config.yaml
arch: "convnext"
train_examples: 88335
crop_scale_min: 0.7
embedding_dim: 128
norm: "layernorm"
activation: "swiglu"
width: 192
kernel_size: 3
am_softmax_margin: 0.3
am_softmax_scale: 30
init: "trunc_normal_002"
adaptive_grad_clip: 0.02
steps: 27900
epochs: 80.9
Rows from block 9, named by matrix and row number. Rows with one number belong to one neuron. Each number is 200 + 30 x the weight over its row's rms, rounded and kept within 0 to 999. All counts start at 0. After the name is the row's rms in percent of the matrix's.
# gate: MLP gate (model.blocks.9.mlp.gate.weight, 512x192), inputs 0-95
# fc1: MLP up (model.blocks.9.mlp.fc1.weight, 512x192), inputs 0-95
# fc2: MLP down (model.blocks.9.mlp.fc2.weight, 192x512, transposed), outputs 0-95
gate.113,170,131,224,206,182,189,204,187,214,190,167,182,230,200,155,188,147,190,214,189,212,231,235,196,250,201,194,228,220,186,170,180,175,166,166,212,180,193,144,230,165,241,189,177,212,168,178,197,178,185,235,211,237,299,225,200,148,177,217,206,199,220,244,135,216,194,174,233,196,219,213,187,196,234,205,181,206,196,219,203,142,236,225,170,210,216,190,187,162,257,203,246,157,233,169,238,204
gate.115,131,177,204,195,209,165,178,173,171,190,207,184,195,222,190,248,185,242,169,173,145,197,240,217,180,223,202,219,232,176,161,200,233,203,156,244,219,200,182,213,223,242,228,185,205,247,186,198,207,225,190,144,231,163,203,212,240,259,194,145,195,200,119,224,161,210,223,217,226,267,256,201,245,220,211,186,194,172,201,206,209,190,224,228,300,185,137,252,186,260,225,230,160,236,159,225,223
gate.117,166,250,194,136,189,191,161,152,183,170,212,164,178,214,182,187,162,208,210,195,209,194,186,165,219,208,226,215,186,185,242,158,212,205,206,182,197,207,212,129,149,248,196,175,202,169,159,152,216,189,189,214,208,185,233,175,227,197,212,235,211,223,188,249,233,151,203,238,178,210,217,231,170,196,219,205,209,249,147,234,264,201,171,192,234,253,167,199,251,210,225,178,257,210,157,217,215
gate.118,160,216,221,229,216,216,232,202,192,224,200,146,225,206,167,228,262,165,195,179,232,228,102,201,192,237,192,241,239,256,223,192,195,205,186,240,243,166,183,174,207,157,152,181,203,201,222,148,191,139,192,166,243,183,189,246,245,213,218,198,231,219,266,176,226,202,146,191,132,172,192,253,184,216,234,203,151,191,133,172,187,211,193,198,223,220,194,208,220,220,182,220,182,192,193,199,176
gate.120,147,176,215,226,196,227,188,194,199,198,216,221,170,210,156,164,186,239,145,211,166,149,190,179,162,214,239,180,215,190,204,153,174,174,244,220,165,227,177,196,205,183,140,165,196,236,215,180,238,196,201,288,185,204,193,182,164,217,193,163,265,199,157,150,164,221,256,229,166,172,165,189,219,137,257,223,145,187,192,196,262,207,219,238,170,200,217,186,198,204,228,203,216,196,172,195,206
gate.121,046,161,205,157,214,200,260,192,145,276,167,187,173,248,204,196,192,189,226,155,138,216,239,226,214,223,205,112,271,194,195,225,173,196,178,207,211,216,165,218,201,190,187,185,181,187,181,200,204,209,242,224,190,218,178,223,262,184,198,239,200,217,207,267,201,204,167,203,231,170,206,189,183,156,206,238,206,213,163,187,171,236,196,288,203,206,236,261,222,179,179,194,223,191,147,200,232
gate.124,179,152,215,174,207,234,227,212,205,204,229,184,220,337,260,205,172,206,168,232,208,239,180,214,228,235,210,187,211,199,218,140,191,187,143,224,174,208,152,230,256,209,233,162,191,186,176,209,188,191,185,184,218,228,212,237,155,205,236,198,236,197,221,164,194,190,173,234,210,209,160,173,164,196,201,214,229,155,191,247,149,259,237,190,210,200,219,178,183,159,153,224,163,179,161,207,257
gate.127,179,235,261,166,206,198,232,231,167,210,170,148,245,176,207,174,177,226,190,203,204,132,185,266,200,198,156,246,216,204,153,199,225,162,185,187,233,157,198,196,163,215,205,207,142,175,243,205,156,192,204,163,210,179,189,269,148,221,248,195,254,199,191,253,215,217,218,161,228,156,186,226,193,206,231,231,160,172,203,201,208,190,251,239,209,250,181,209,186,144,173,267,192,222,214,177,172
gate.132,187,201,222,213,195,226,184,225,204,161,190,208,183,184,202,177,185,216,252,224,193,220,191,181,214,191,199,201,220,214,161,210,247,170,251,158,194,197,218,215,209,189,185,192,193,172,228,200,212,136,167,183,191,215,189,248,223,135,179,200,221,264,183,216,224,223,200,185,232,116,150,219,180,136,206,211,194,185,206,150,228,214,252,167,210,230,244,232,221,184,232,186,210,261,180,178,248
gate.133,134,230,230,174,203,202,244,192,206,179,211,202,170,247,160,179,245,189,241,188,186,193,198,228,184,226,227,196,167,234,191,155,265,168,132,196,184,217,183,220,212,229,209,210,176,183,125,210,227,202,232,228,269,208,174,211,210,237,204,195,243,207,229,254,173,196,170,192,133,203,183,188,237,206,103,150,213,232,174,192,198,227,202,227,181,250,222,161,229,169,184,213,206,171,193,203,155
gate.136,180,158,169,165,237,148,189,265,240,186,180,247,198,189,158,209,162,211,200,182,173,191,250,217,166,187,219,190,249,224,219,205,219,233,177,217,201,191,219,188,234,243,195,195,142,196,184,228,172,180,219,214,218,152,233,236,173,217,209,194,174,187,184,218,163,233,226,206,185,266,206,210,208,133,190,212,181,172,202,229,194,195,204,151,153,188,197,231,205,176,194,209,214,187,279,231,199
gate.138,137,189,188,198,206,200,202,193,234,173,220,194,161,164,178,199,235,241,241,179,259,220,175,230,219,151,174,230,241,207,201,193,232,232,203,220,206,202,222,172,205,195,203,221,220,201,200,178,231,262,174,201,223,181,187,243,165,178,247,219,253,165,225,225,205,185,190,218,200,187,206,136,233,174,146,225,188,145,181,178,182,245,152,214,181,142,176,220,201,259,245,179,234,222,223,213,222
gate.139,168,205,236,225,178,198,219,180,186,238,184,182,279,199,195,228,200,199,176,191,180,199,218,170,212,236,190,180,205,177,168,190,186,296,225,163,223,189,179,190,210,230,216,246,187,192,160,146,206,159,244,218,178,237,195,157,164,186,220,186,204,238,197,246,182,179,171,284,202,179,130,159,196,182,223,185,176,200,189,212,216,217,233,182,238,229,254,222,238,185,182,174,177,185,249,214,177
gate.140,025,227,170,207,176,236,202,201,193,176,202,204,201,170,203,206,223,244,159,206,185,221,200,258,242,175,209,170,137,207,192,162,174,161,204,184,211,188,184,266,210,214,207,241,200,167,217,162,200,223,213,215,245,184,222,242,208,236,145,192,158,155,201,201,223,216,193,180,124,115,220,209,189,202,204,215,210,222,218,211,223,214,251,186,232,131,203,230,183,140,207,224,227,174,223,173,176
gate.143,169,168,226,246,151,179,255,186,245,189,234,203,254,223,170,218,242,210,180,182,204,208,170,260,177,221,197,195,203,204,162,165,181,214,188,207,158,228,152,221,174,281,144,244,211,193,222,247,251,166,219,181,188,169,209,274,225,237,182,218,205,168,128,215,208,164,188,222,247,147,220,174,240,193,181,153,208,158,217,207,187,148,218,152,212,203,192,208,212,158,187,193,160,183,205,218,210
gate.146,006,196,170,144,165,232,233,267,195,191,220,199,228,173,258,230,192,111,225,205,206,189,194,200,191,175,220,214,231,215,250,235,234,225,164,244,159,222,195,202,231,219,228,169,227,150,185,205,159,202,159,224,186,143,219,139,127,217,187,206,226,157,167,184,235,226,232,169,199,172,232,175,204,206,197,230,170,189,217,245,160,159,242,234,228,177,203,171,176,219,205,233,205,180,210,182,196
gate.148,077,182,197,211,176,215,218,179,162,153,231,271,181,212,212,196,208,189,199,211,185,217,186,205,184,192,231,216,216,194,184,200,159,208,236,186,260,224,198,158,222,122,206,177,194,228,171,160,200,292,151,159,183,195,165,260,188,212,166,163,224,181,200,213,233,230,204,222,197,245,209,222,227,236,234,115,186,192,190,205,206,178,212,159,189,274,150,194,196,174,255,178,219,251,208,222,205
gate.149,137,165,133,188,178,188,198,251,209,197,204,216,171,195,173,200,213,215,226,168,202,188,233,215,207,194,217,207,98,199,191,159,203,268,246,239,188,133,158,183,160,187,205,146,262,194,208,183,167,217,217,239,194,168,187,203,211,174,192,203,238,203,185,215,190,246,215,230,242,187,217,201,167,204,233,195,188,218,234,193,199,202,205,191,168,227,203,206,204,225,169,216,234,202,209,219,197
gate.151,185,161,258,200,112,192,199,207,215,208,190,213,229,244,211,161,147,202,197,191,177,200,181,185,211,182,246,177,164,187,200,218,166,190,229,198,186,194,223,190,132,217,195,214,180,177,198,160,182,211,183,169,200,207,140,223,204,159,160,239,149,196,253,175,203,201,167,202,207,280,214,198,198,194,215,212,182,170,194,177,190,194,160,199,191,193,229,204,225,197,202,208,203,196,215,188,212
gate.152,008,198,149,171,213,200,194,155,203,220,165,178,175,216,244,160,244,168,205,168,176,209,224,190,203,172,216,196,167,176,195,214,179,216,153,228,224,205,178,240,203,177,219,204,174,238,197,215,220,259,260,205,210,213,184,187,182,191,203,206,160,144,182,227,250,160,200,205,240,163,218,167,211,210,200,195,240,178,238,175,170,213,152,193,234,243,230,174,239,232,131,178,234,159,231,231,242
gate.153,143,241,204,200,180,160,215,177,245,215,124,188,186,233,210,178,167,213,175,223,156,169,229,248,184,189,197,159,238,181,159,156,168,191,203,185,244,153,205,224,174,209,222,184,182,131,220,227,191,164,208,159,203,244,200,249,225,228,169,154,203,173,232,211,211,214,215,228,241,240,196,202,156,184,191,213,161,162,264,192,227,167,205,223,179,210,204,194,186,241,184,178,151,198,165,204,207
gate.159,005,225,202,223,230,146,214,213,268,232,151,225,202,246,226,190,255,183,199,247,238,232,200,196,182,184,264,184,235,198,247,180,182,169,191,177,232,233,194,191,253,203,191,186,190,197,185,161,242,220,215,196,189,215,156,222,243,146,218,185,163,182,195,182,207,175,158,168,184,182,163,171,174,260,205,216,212,220,181,144,205,155,193,172,208,200,242,202,208,171,170,198,204,193,184,245,189
gate.160,177,280,196,202,257,209,200,161,150,193,189,208,172,173,221,220,217,227,196,195,188,210,228,169,183,207,163,206,192,239,218,194,215,213,182,183,182,184,152,179,241,216,221,165,257,185,185,220,177,217,174,171,212,166,143,185,169,175,167,197,186,247,198,222,179,221,260,182,192,254,203,194,191,190,159,195,173,186,169,203,240,183,222,178,198,174,187,220,289,140,213,197,198,232,208,212,269
gate.161,161,160,190,192,196,155,266,211,179,169,198,147,231,209,202,250,158,207,163,220,152,199,199,166,222,227,211,198,200,205,124,231,215,221,212,199,151,218,211,193,190,201,210,172,157,152,245,290,228,173,182,215,188,199,185,207,200,158,197,232,220,229,225,210,211,178,207,200,196,165,224,176,250,205,186,196,231,187,178,166,217,201,194,188,218,219,180,237,163,209,198,218,169,227,244,230,199
fc1.113,164,199,192,236,194,225,235,244,130,209,256,200,223,171,239,225,155,217,220,232,165,160,193,185,189,202,226,178,188,163,240,169,191,219,189,165,224,202,231,206,255,151,252,167,171,202,156,235,178,146,210,185,198,264,241,252,149,230,207,195,207,191,165,243,190,224,171,221,240,274,207,188,216,182,139,227,241,152,161,178,204,208,193,196,155,157,172,205,176,155,154,243,176,178,170,152,257
fc1.115,121,194,196,213,180,173,173,240,222,186,167,265,126,200,206,211,202,185,203,183,129,174,144,235,167,221,191,215,161,231,178,168,242,229,221,190,180,170,226,236,174,166,193,230,143,184,183,197,194,169,205,177,193,201,182,186,181,228,202,283,198,226,225,156,175,249,203,161,217,266,226,177,162,194,209,226,198,230,159,196,202,197,226,147,177,207,178,237,177,226,162,215,193,196,252,218,132
fc1.117,158,198,216,179,172,198,223,179,187,184,227,167,174,155,208,150,211,150,195,220,211,186,197,156,210,203,222,206,175,218,251,225,255,198,271,216,213,143,214,169,209,199,226,194,232,191,148,176,161,190,175,183,188,196,252,166,231,201,251,220,227,195,203,159,131,176,206,242,177,184,171,270,233,208,195,239,191,267,214,162,157,198,200,198,172,192,207,209,167,219,264,170,204,202,192,132,230
fc1.118,178,156,237,166,217,225,233,206,185,286,181,216,198,209,217,240,223,207,201,219,253,226,151,212,161,235,185,187,215,231,160,206,243,149,181,201,254,200,161,183,200,208,178,154,227,219,244,162,215,223,203,209,197,160,185,206,210,245,231,187,185,227,219,171,215,221,236,203,201,86,190,174,127,218,159,223,202,195,162,165,165,170,216,195,176,264,204,213,221,241,162,237,216,137,216,159,181
fc1.120,150,253,228,199,208,212,209,186,202,203,220,166,232,230,221,167,206,274,183,217,186,167,198,177,177,252,221,216,184,156,217,171,142,195,181,189,180,179,170,226,202,176,174,207,206,161,200,236,199,216,224,247,170,224,142,228,195,187,199,200,182,172,185,140,160,241,240,240,160,188,211,176,258,208,225,181,158,164,196,181,174,222,212,185,196,195,213,203,226,222,167,129,152,180,222,182,185
fc1.121,046,162,158,230,193,211,190,191,183,170,200,214,226,111,257,236,226,234,175,218,158,202,201,206,181,195,183,235,163,178,195,177,198,237,191,171,208,180,171,205,223,222,241,156,175,209,205,209,238,222,189,271,174,175,167,217,248,217,214,145,168,166,182,120,182,191,199,201,223,225,269,177,178,215,190,198,191,223,198,229,195,203,176,241,225,173,168,163,214,244,231,191,157,244,148,211,156
fc1.124,173,243,208,216,253,199,145,206,166,192,173,218,246,242,163,190,204,155,233,188,211,140,249,205,219,185,172,213,203,164,225,279,191,168,225,183,202,203,238,172,170,195,164,218,231,183,174,269,199,137,200,198,254,180,128,184,196,223,221,238,242,211,230,206,150,146,231,217,174,222,164,204,221,246,267,209,199,209,180,192,219,194,174,214,238,260,198,198,212,185,207,219,248,170,214,194,213
fc1.127,175,179,197,163,210,199,189,241,122,248,151,144,185,245,211,210,249,149,218,226,210,229,241,234,184,172,199,221,259,202,219,233,244,169,190,251,158,201,181,219,156,193,201,215,179,232,189,210,201,166,198,270,186,197,182,230,225,183,196,284,165,182,165,235,169,204,170,148,224,175,173,227,157,160,242,232,220,201,176,191,253,175,164,189,239,219,203,230,212,134,202,170,186,198,227,181,155
fc1.132,162,204,232,199,190,200,256,167,166,209,225,223,216,172,189,201,184,189,203,176,210,174,213,255,222,182,170,206,216,183,216,151,168,185,176,197,194,170,136,194,198,249,224,228,203,187,234,195,185,167,245,149,202,209,240,183,264,189,217,153,177,189,208,167,213,239,213,174,190,227,203,212,246,248,243,213,216,195,213,172,184,156,212,228,260,184,179,175,216,181,111,237,200,273,213,191,167
fc1.133,134,217,196,212,156,192,209,267,186,142,179,241,208,229,165,222,214,199,180,245,159,235,224,230,207,174,200,239,189,188,188,264,182,222,178,176,216,236,212,233,195,185,179,235,237,184,178,191,235,200,176,142,196,232,235,194,214,183,250,232,178,215,215,237,232,207,230,200,172,162,133,206,221,185,100,193,240,181,130,195,185,206,168,215,132,205,184,177,144,192,157,239,200,269,161,228,137
fc1.136,190,220,234,167,182,177,185,159,164,174,195,139,145,188,224,193,221,205,201,255,223,193,228,206,191,203,224,178,203,199,190,190,233,149,160,208,178,205,175,174,182,149,200,173,233,238,203,182,235,178,220,184,163,193,180,228,239,203,196,172,165,214,211,193,228,179,129,228,209,171,194,209,227,200,222,183,209,211,211,174,222,187,124,264,227,229,209,178,165,258,203,207,197,214,194,198,247
fc1.138,144,155,198,159,199,162,215,249,241,196,160,186,213,222,161,211,219,174,239,200,222,192,178,233,140,213,242,196,250,216,186,211,169,175,195,174,190,240,226,233,204,238,249,209,158,204,173,187,166,200,156,143,198,244,212,180,167,242,192,216,201,218,163,176,193,210,262,216,178,210,169,159,230,200,139,220,147,207,217,152,187,191,200,250,217,136,156,211,150,227,220,187,240,250,243,161,215
fc1.139,178,176,223,211,242,157,160,157,225,219,175,196,214,215,184,173,216,171,195,168,193,225,237,181,225,139,176,215,213,185,237,194,185,190,206,223,181,190,218,204,199,199,155,233,162,181,234,211,218,194,208,180,187,216,203,241,261,225,193,162,157,197,166,257,171,248,252,251,243,149,201,189,191,161,200,178,219,225,176,186,245,235,213,240,137,208,169,207,228,203,166,228,206,192,164,224,185
fc1.140,025,230,213,197,180,116,235,238,171,211,193,196,266,194,227,174,167,212,181,165,169,228,220,197,237,185,233,167,213,246,226,172,195,210,194,208,189,250,221,174,234,169,169,154,159,186,240,190,176,165,192,194,218,269,186,150,188,204,200,200,223,215,217,182,203,194,222,237,253,266,194,235,191,184,205,224,264,201,260,163,219,231,220,164,141,165,232,171,176,149,253,181,211,214,195,219,181
fc1.143,169,209,194,206,159,225,197,249,213,236,173,193,194,209,168,180,170,195,180,184,191,198,182,212,270,156,188,171,238,146,186,184,168,213,160,226,208,227,233,237,170,199,218,272,169,237,170,200,195,190,190,201,154,220,229,242,173,258,194,214,228,161,203,247,133,217,278,178,182,140,201,211,210,187,215,210,189,219,213,232,234,179,199,175,185,165,163,186,149,235,185,203,227,197,231,192,229
fc1.146,006,223,245,218,202,188,190,186,268,177,203,188,167,180,180,242,222,230,170,196,202,177,175,195,203,237,182,183,129,185,170,212,187,192,183,165,228,216,208,199,194,190,183,201,148,246,248,207,212,209,197,222,188,227,204,174,224,245,191,208,201,239,234,223,154,126,212,198,185,240,165,203,216,143,208,174,192,218,219,199,212,241,176,190,169,242,223,215,190,207,184,177,220,197,232,193,201
fc1.148,072,254,200,166,203,215,207,285,227,174,195,174,227,202,184,175,213,189,172,222,178,201,210,214,234,160,187,207,239,198,196,234,229,207,166,238,171,179,223,225,228,236,188,252,199,204,243,223,244,170,185,204,214,167,191,151,179,234,225,196,189,202,144,199,159,210,238,204,174,183,186,157,203,176,148,252,211,149,195,207,215,202,259,179,196,184,259,202,176,217,191,247,191,237,220,171,202
fc1.149,131,204,203,211,182,174,193,159,239,158,184,275,212,206,226,222,242,220,263,207,210,250,169,182,189,253,220,230,209,207,203,239,165,185,236,221,170,200,220,191,161,180,184,208,275,207,263,213,168,190,188,243,154,205,188,201,182,191,173,208,230,171,222,197,263,149,170,175,131,162,159,245,223,177,234,195,205,202,248,208,227,229,220,219,217,189,180,219,205,187,178,218,197,194,227,169,180
fc1.151,189,212,145,172,188,168,217,190,195,210,175,240,154,231,223,181,196,201,165,250,189,181,155,236,162,223,266,167,227,123,202,253,190,197,225,184,217,164,200,221,226,180,258,247,245,212,207,187,227,212,195,175,209,207,205,222,236,196,191,199,248,214,283,230,206,173,219,252,205,198,196,191,206,195,174,201,189,216,196,194,229,195,186,215,201,222,241,206,151,232,215,179,214,198,154,207,245
fc1.152,008,242,168,173,166,220,198,159,197,241,172,221,215,202,231,203,271,178,255,212,228,212,177,181,145,165,185,165,176,216,231,166,226,215,208,177,144,208,193,229,201,175,163,184,175,209,192,175,185,214,246,194,205,215,179,229,159,184,236,148,155,169,160,257,244,188,188,197,250,195,196,213,150,184,204,176,186,163,206,176,190,206,208,161,207,231,188,210,199,205,140,142,227,180,211,213,202
fc1.153,144,233,244,205,206,165,164,171,246,160,185,220,178,197,185,209,229,168,181,189,187,238,196,237,184,202,189,144,176,182,127,133,193,195,206,241,222,200,211,181,177,170,165,263,186,213,204,203,190,188,237,198,156,266,215,220,237,217,191,242,241,165,224,167,202,235,193,219,230,168,252,223,162,227,153,163,209,166,206,244,198,258,162,188,209,164,150,152,260,245,191,236,178,186,228,203,192
fc1.159,005,194,137,265,245,188,217,246,235,198,174,220,185,243,232,212,254,166,242,225,169,174,209,200,219,214,233,200,238,179,235,202,186,154,154,202,255,135,174,243,207,192,151,192,212,152,191,204,254,196,201,181,233,193,191,266,215,189,195,193,150,178,167,160,212,242,148,250,192,148,184,177,204,199,164,198,214,226,226,211,140,242,220,179,152,205,221,203,203,240,140,217,224,277,150,161,228
fc1.160,184,196,190,242,192,213,191,163,171,180,220,170,160,199,233,225,222,197,196,216,209,177,217,253,203,206,172,192,240,229,231,174,179,209,236,190,136,170,190,216,232,221,157,194,222,135,226,171,167,219,192,210,205,132,247,201,168,217,253,176,158,213,199,191,224,221,182,216,168,260,181,183,209,158,215,204,181,191,196,180,199,245,198,215,184,184,214,218,273,184,188,215,195,267,197,184,201
fc1.161,152,206,229,203,201,210,223,161,220,153,184,187,233,195,190,206,188,198,179,216,268,202,228,251,265,248,173,205,190,206,178,262,190,177,182,192,175,212,231,172,184,222,198,169,178,154,197,270,192,167,179,168,209,203,155,219,185,223,204,209,249,232,246,240,206,185,205,224,254,158,244,183,221,199,132,166,255,229,238,168,205,234,186,234,171,191,186,193,295,208,166,246,204,219,186,189,201
fc2.113,180,158,217,222,169,176,185,186,193,180,154,193,179,242,204,213,153,116,146,192,200,164,235,194,151,132,202,216,207,173,176,197,211,162,198,237,207,218,167,182,142,184,185,222,173,235,173,172,186,201,195,203,201,182,213,213,173,187,193,171,217,187,231,204,234,197,227,195,226,206,203,182,177,157,168,190,234,161,192,205,218,206,129,212,222,172,191,229,250,171,206,181,210,151,198,149,198
fc2.115,116,207,272,175,141,237,157,204,159,187,226,156,224,213,169,193,171,245,161,204,109,223,199,224,236,181,206,209,211,216,187,216,204,202,207,170,189,172,255,219,201,139,194,218,173,240,259,166,188,186,185,230,202,213,188,137,146,195,184,221,235,254,124,189,241,189,204,195,219,197,161,219,184,183,200,192,182,219,161,154,210,183,180,225,191,201,192,162,149,218,217,209,203,169,208,189,240
fc2.117,177,217,176,181,176,157,140,225,186,163,203,203,194,215,191,223,166,271,191,224,165,176,199,164,140,198,191,189,190,268,203,239,169,251,194,176,158,192,255,213,192,204,193,244,195,147,190,202,221,197,206,133,244,204,210,217,212,176,183,197,186,154,191,199,234,210,258,165,190,201,179,161,162,163,198,282,226,237,200,141,146,198,156,151,142,200,195,207,247,193,195,195,222,197,225,247,193
fc2.118,183,213,181,194,202,172,205,220,104,235,174,201,182,215,185,239,232,158,168,219,234,160,234,214,174,281,200,207,234,246,198,214,121,203,196,206,178,197,174,158,184,218,258,162,201,176,192,247,183,213,202,231,211,193,190,203,146,200,198,209,198,250,150,217,203,194,196,216,197,183,213,191,241,238,208,268,174,218,187,148,216,213,269,208,168,157,202,210,211,247,144,205,202,208,243,250,161
fc2.120,137,301,212,228,191,262,218,149,232,186,176,177,196,219,234,151,222,180,194,184,205,162,180,221,237,177,164,204,239,256,196,234,191,229,217,176,180,196,139,254,226,179,224,216,179,193,195,222,200,211,212,238,203,174,213,193,202,162,126,186,166,220,159,174,214,221,141,211,190,197,169,176,200,167,186,171,187,193,234,252,186,197,144,211,193,193,191,176,217,206,238,200,232,185,199,210,226
fc2.121,032,157,167,222,189,187,183,205,206,162,159,198,220,189,207,176,223,220,208,234,196,253,137,155,194,177,229,206,191,163,206,163,160,204,215,244,212,195,212,277,241,231,169,135,189,191,182,152,202,207,185,209,165,206,221,158,185,181,218,189,153,227,194,198,201,192,264,217,189,190,180,205,269,149,190,203,207,171,227,199,188,203,222,164,242,155,191,221,203,240,208,196,161,186,227,228,188
fc2.124,174,189,240,233,176,194,239,187,168,169,181,155,193,227,138,203,227,206,146,173,279,231,181,239,209,241,244,191,220,228,214,163,241,168,222,189,196,214,246,222,161,193,92,185,202,213,159,178,208,200,201,194,181,243,210,205,242,195,204,211,210,206,258,210,187,175,211,201,243,202,226,233,199,226,232,174,175,180,200,175,183,185,232,240,212,211,191,239,248,179,230,203,131,227,209,214,171
fc2.127,160,185,209,204,211,226,239,169,180,253,205,181,191,191,196,205,207,235,170,181,175,172,212,137,178,180,201,212,244,218,209,167,216,200,198,191,242,194,215,159,151,143,232,241,173,169,230,205,241,197,192,255,219,162,190,188,256,239,226,246,203,212,275,204,199,212,136,218,228,206,279,177,240,205,233,213,140,227,204,239,195,203,200,202,162,175,202,235,177,154,191,154,184,132,201,200,190
fc2.132,149,201,232,178,203,194,176,225,194,244,192,208,191,184,170,156,190,219,189,212,201,257,221,209,225,170,126,179,202,152,187,176,218,195,207,238,163,203,262,209,187,163,242,191,163,226,186,223,209,195,184,119,186,198,190,206,252,209,233,256,139,196,164,205,203,188,170,227,253,193,219,209,122,122,205,103,229,238,225,222,195,200,165,215,165,178,199,194,170,214,194,184,237,235,182,207,199
fc2.133,139,214,206,195,191,178,235,195,171,242,208,194,202,207,245,227,188,217,208,224,179,151,188,209,175,233,192,190,230,183,182,169,168,226,181,236,187,197,205,216,195,234,231,202,207,210,157,197,219,212,187,248,179,182,219,187,219,236,201,249,240,181,137,209,200,183,249,190,203,195,224,247,167,161,179,199,166,165,242,249,187,213,189,226,195,247,207,192,146,177,197,202,177,168,164,190,183
fc2.136,191,175,169,190,232,200,241,157,179,209,121,182,179,177,210,235,219,246,232,166,229,175,219,219,221,236,216,190,166,253,211,215,229,122,215,193,226,191,187,215,183,165,228,186,219,236,212,213,215,216,185,212,203,172,197,256,193,250,191,209,172,181,206,180,203,204,201,233,199,198,229,221,212,160,144,236,240,113,181,179,264,189,233,194,170,180,204,178,215,226,226,211,138,191,195,196,184
fc2.138,140,189,160,239,205,242,212,206,168,198,229,189,202,184,211,230,188,226,208,197,149,240,216,224,192,207,185,179,215,228,165,219,251,252,207,195,211,195,217,200,218,229,213,196,182,161,239,138,209,198,198,262,203,148,210,161,217,205,228,180,196,160,249,176,199,205,195,178,190,188,216,219,156,209,181,224,239,204,214,201,231,216,228,216,228,283,184,192,201,201,231,242,158,181,177,216,182
fc2.139,184,199,220,203,215,227,256,172,222,187,189,182,164,166,189,223,229,180,207,201,153,158,147,204,205,179,210,196,178,143,196,194,228,192,179,240,199,201,193,198,196,233,162,225,189,201,164,159,217,199,206,162,205,204,236,195,165,190,204,193,232,191,184,211,185,198,205,213,220,193,221,226,265,171,180,208,140,156,148,223,147,203,140,195,222,228,207,229,204,223,200,174,228,198,186,128,219
fc2.140,030,205,207,200,237,171,210,205,162,208,225,199,195,248,155,180,184,228,203,207,134,185,155,174,173,120,204,189,125,239,176,191,197,221,194,212,182,219,203,273,151,186,122,256,197,216,181,206,212,198,209,182,205,230,201,202,224,224,201,155,208,218,196,209,210,209,224,194,212,194,194,195,158,211,229,198,199,122,193,160,205,204,196,252,196,219,205,189,221,190,204,208,133,236,174,205,189
fc2.143,181,188,143,175,235,201,205,225,210,219,179,156,183,131,198,192,180,171,150,233,255,171,225,182,209,176,180,199,188,185,204,212,267,213,206,177,212,205,187,178,215,188,201,205,194,262,173,147,210,211,197,239,201,199,232,189,217,216,207,237,192,198,201,191,208,215,247,215,188,218,202,211,216,181,228,229,250,188,114,189,185,207,169,171,181,212,202,184,226,236,217,205,271,160,226,198,186
fc2.146,005,221,156,201,197,204,260,171,193,169,217,172,201,217,233,168,201,210,233,224,152,170,238,187,232,266,211,208,204,225,198,238,149,199,216,210,232,192,262,218,224,225,204,208,234,202,243,152,207,259,233,233,204,213,189,230,198,122,205,233,167,239,222,216,183,216,222,217,222,203,182,214,178,207,180,223,193,146,190,230,180,224,212,157,215,186,186,243,206,249,196,193,176,197,237,167,230
fc2.148,055,208,183,193,247,231,231,137,198,236,258,184,214,241,224,171,184,183,181,190,156,241,208,176,189,218,215,180,167,170,221,183,233,195,212,166,235,188,224,197,219,194,187,169,227,187,233,205,199,199,212,233,187,211,216,194,255,163,160,176,235,189,209,203,160,205,193,222,202,177,173,180,174,212,218,156,169,213,225,191,203,205,195,210,238,182,213,269,223,280,200,181,165,208,219,174,192
fc2.149,140,180,194,202,224,186,183,177,202,179,220,179,198,198,241,203,246,247,208,179,241,187,220,226,192,226,178,207,224,166,230,236,242,183,202,216,202,189,209,135,197,230,219,155,226,193,180,206,192,216,197,236,171,199,207,197,156,135,191,222,211,191,245,179,182,206,201,165,236,207,173,233,214,219,218,208,189,235,183,189,203,221,262,177,180,248,193,175,159,199,144,188,191,181,221,245,197
fc2.151,177,285,175,161,253,197,178,210,185,235,175,189,215,171,172,169,219,227,253,247,177,215,189,208,204,175,176,198,222,185,203,224,154,190,233,166,90,217,188,221,232,170,158,247,191,201,200,176,187,215,195,213,193,192,208,204,238,214,238,163,209,172,210,185,206,202,178,191,186,207,146,195,187,182,186,185,302,181,162,193,113,203,159,199,213,231,199,182,192,178,193,191,193,161,228,175,196
fc2.152,006,228,168,195,142,205,210,199,174,260,244,160,194,203,183,253,224,198,163,199,168,180,225,225,239,214,233,178,218,197,168,167,234,133,222,187,201,193,213,241,154,180,253,225,161,158,193,211,225,220,167,195,191,182,205,234,191,209,206,219,183,204,189,200,196,187,139,218,188,242,201,187,185,222,193,221,213,230,213,215,233,208,146,169,173,216,205,215,183,210,186,208,252,194,219,192,164
fc2.153,130,231,215,225,303,197,218,179,187,162,235,162,192,231,155,185,162,171,199,164,204,170,199,229,250,209,180,190,247,236,186,185,178,206,191,181,196,190,198,182,178,280,135,196,151,206,233,157,200,209,219,200,235,189,210,209,206,223,228,205,172,168,150,244,176,185,164,189,203,203,181,205,173,168,240,182,206,184,246,209,212,205,204,181,226,162,189,211,153,212,236,184,177,179,216,155,195
fc2.159,005,225,274,205,201,225,163,177,183,197,167,256,222,180,202,171,196,158,236,164,227,206,165,209,165,214,183,205,143,165,244,252,233,194,199,186,218,195,207,197,178,193,187,196,194,180,156,224,194,193,187,136,169,168,159,180,191,189,135,191,212,171,230,212,224,168,232,257,238,135,176,189,199,270,162,264,157,192,238,193,185,139,202,233,214,179,201,178,212,167,223,222,195,207,234,203,140
fc2.160,189,173,169,197,135,206,159,188,168,184,191,209,201,188,180,233,224,203,251,167,234,231,214,186,209,181,176,218,230,214,200,234,126,180,219,150,170,176,204,170,169,184,240,214,245,240,210,229,179,200,199,228,217,171,198,212,218,146,218,185,183,161,228,206,176,219,211,193,215,211,252,239,189,212,190,140,153,281,175,211,90,188,157,198,213,159,190,191,187,166,211,204,186,160,136,227,205
fc2.161,155,169,199,231,262,169,193,208,206,189,189,187,187,152,185,190,185,178,136,210,212,198,204,235,201,241,197,204,202,252,234,213,205,204,170,266,171,173,254,168,161,272,168,165,195,196,184,204,182,210,183,262,187,218,215,141,191,183,197,191,213,228,177,218,185,194,170,155,214,191,225,183,173,198,164,235,173,200,184,143,181,209,194,200,221,225,205,202,262,219,253,169,196,254,242,265,197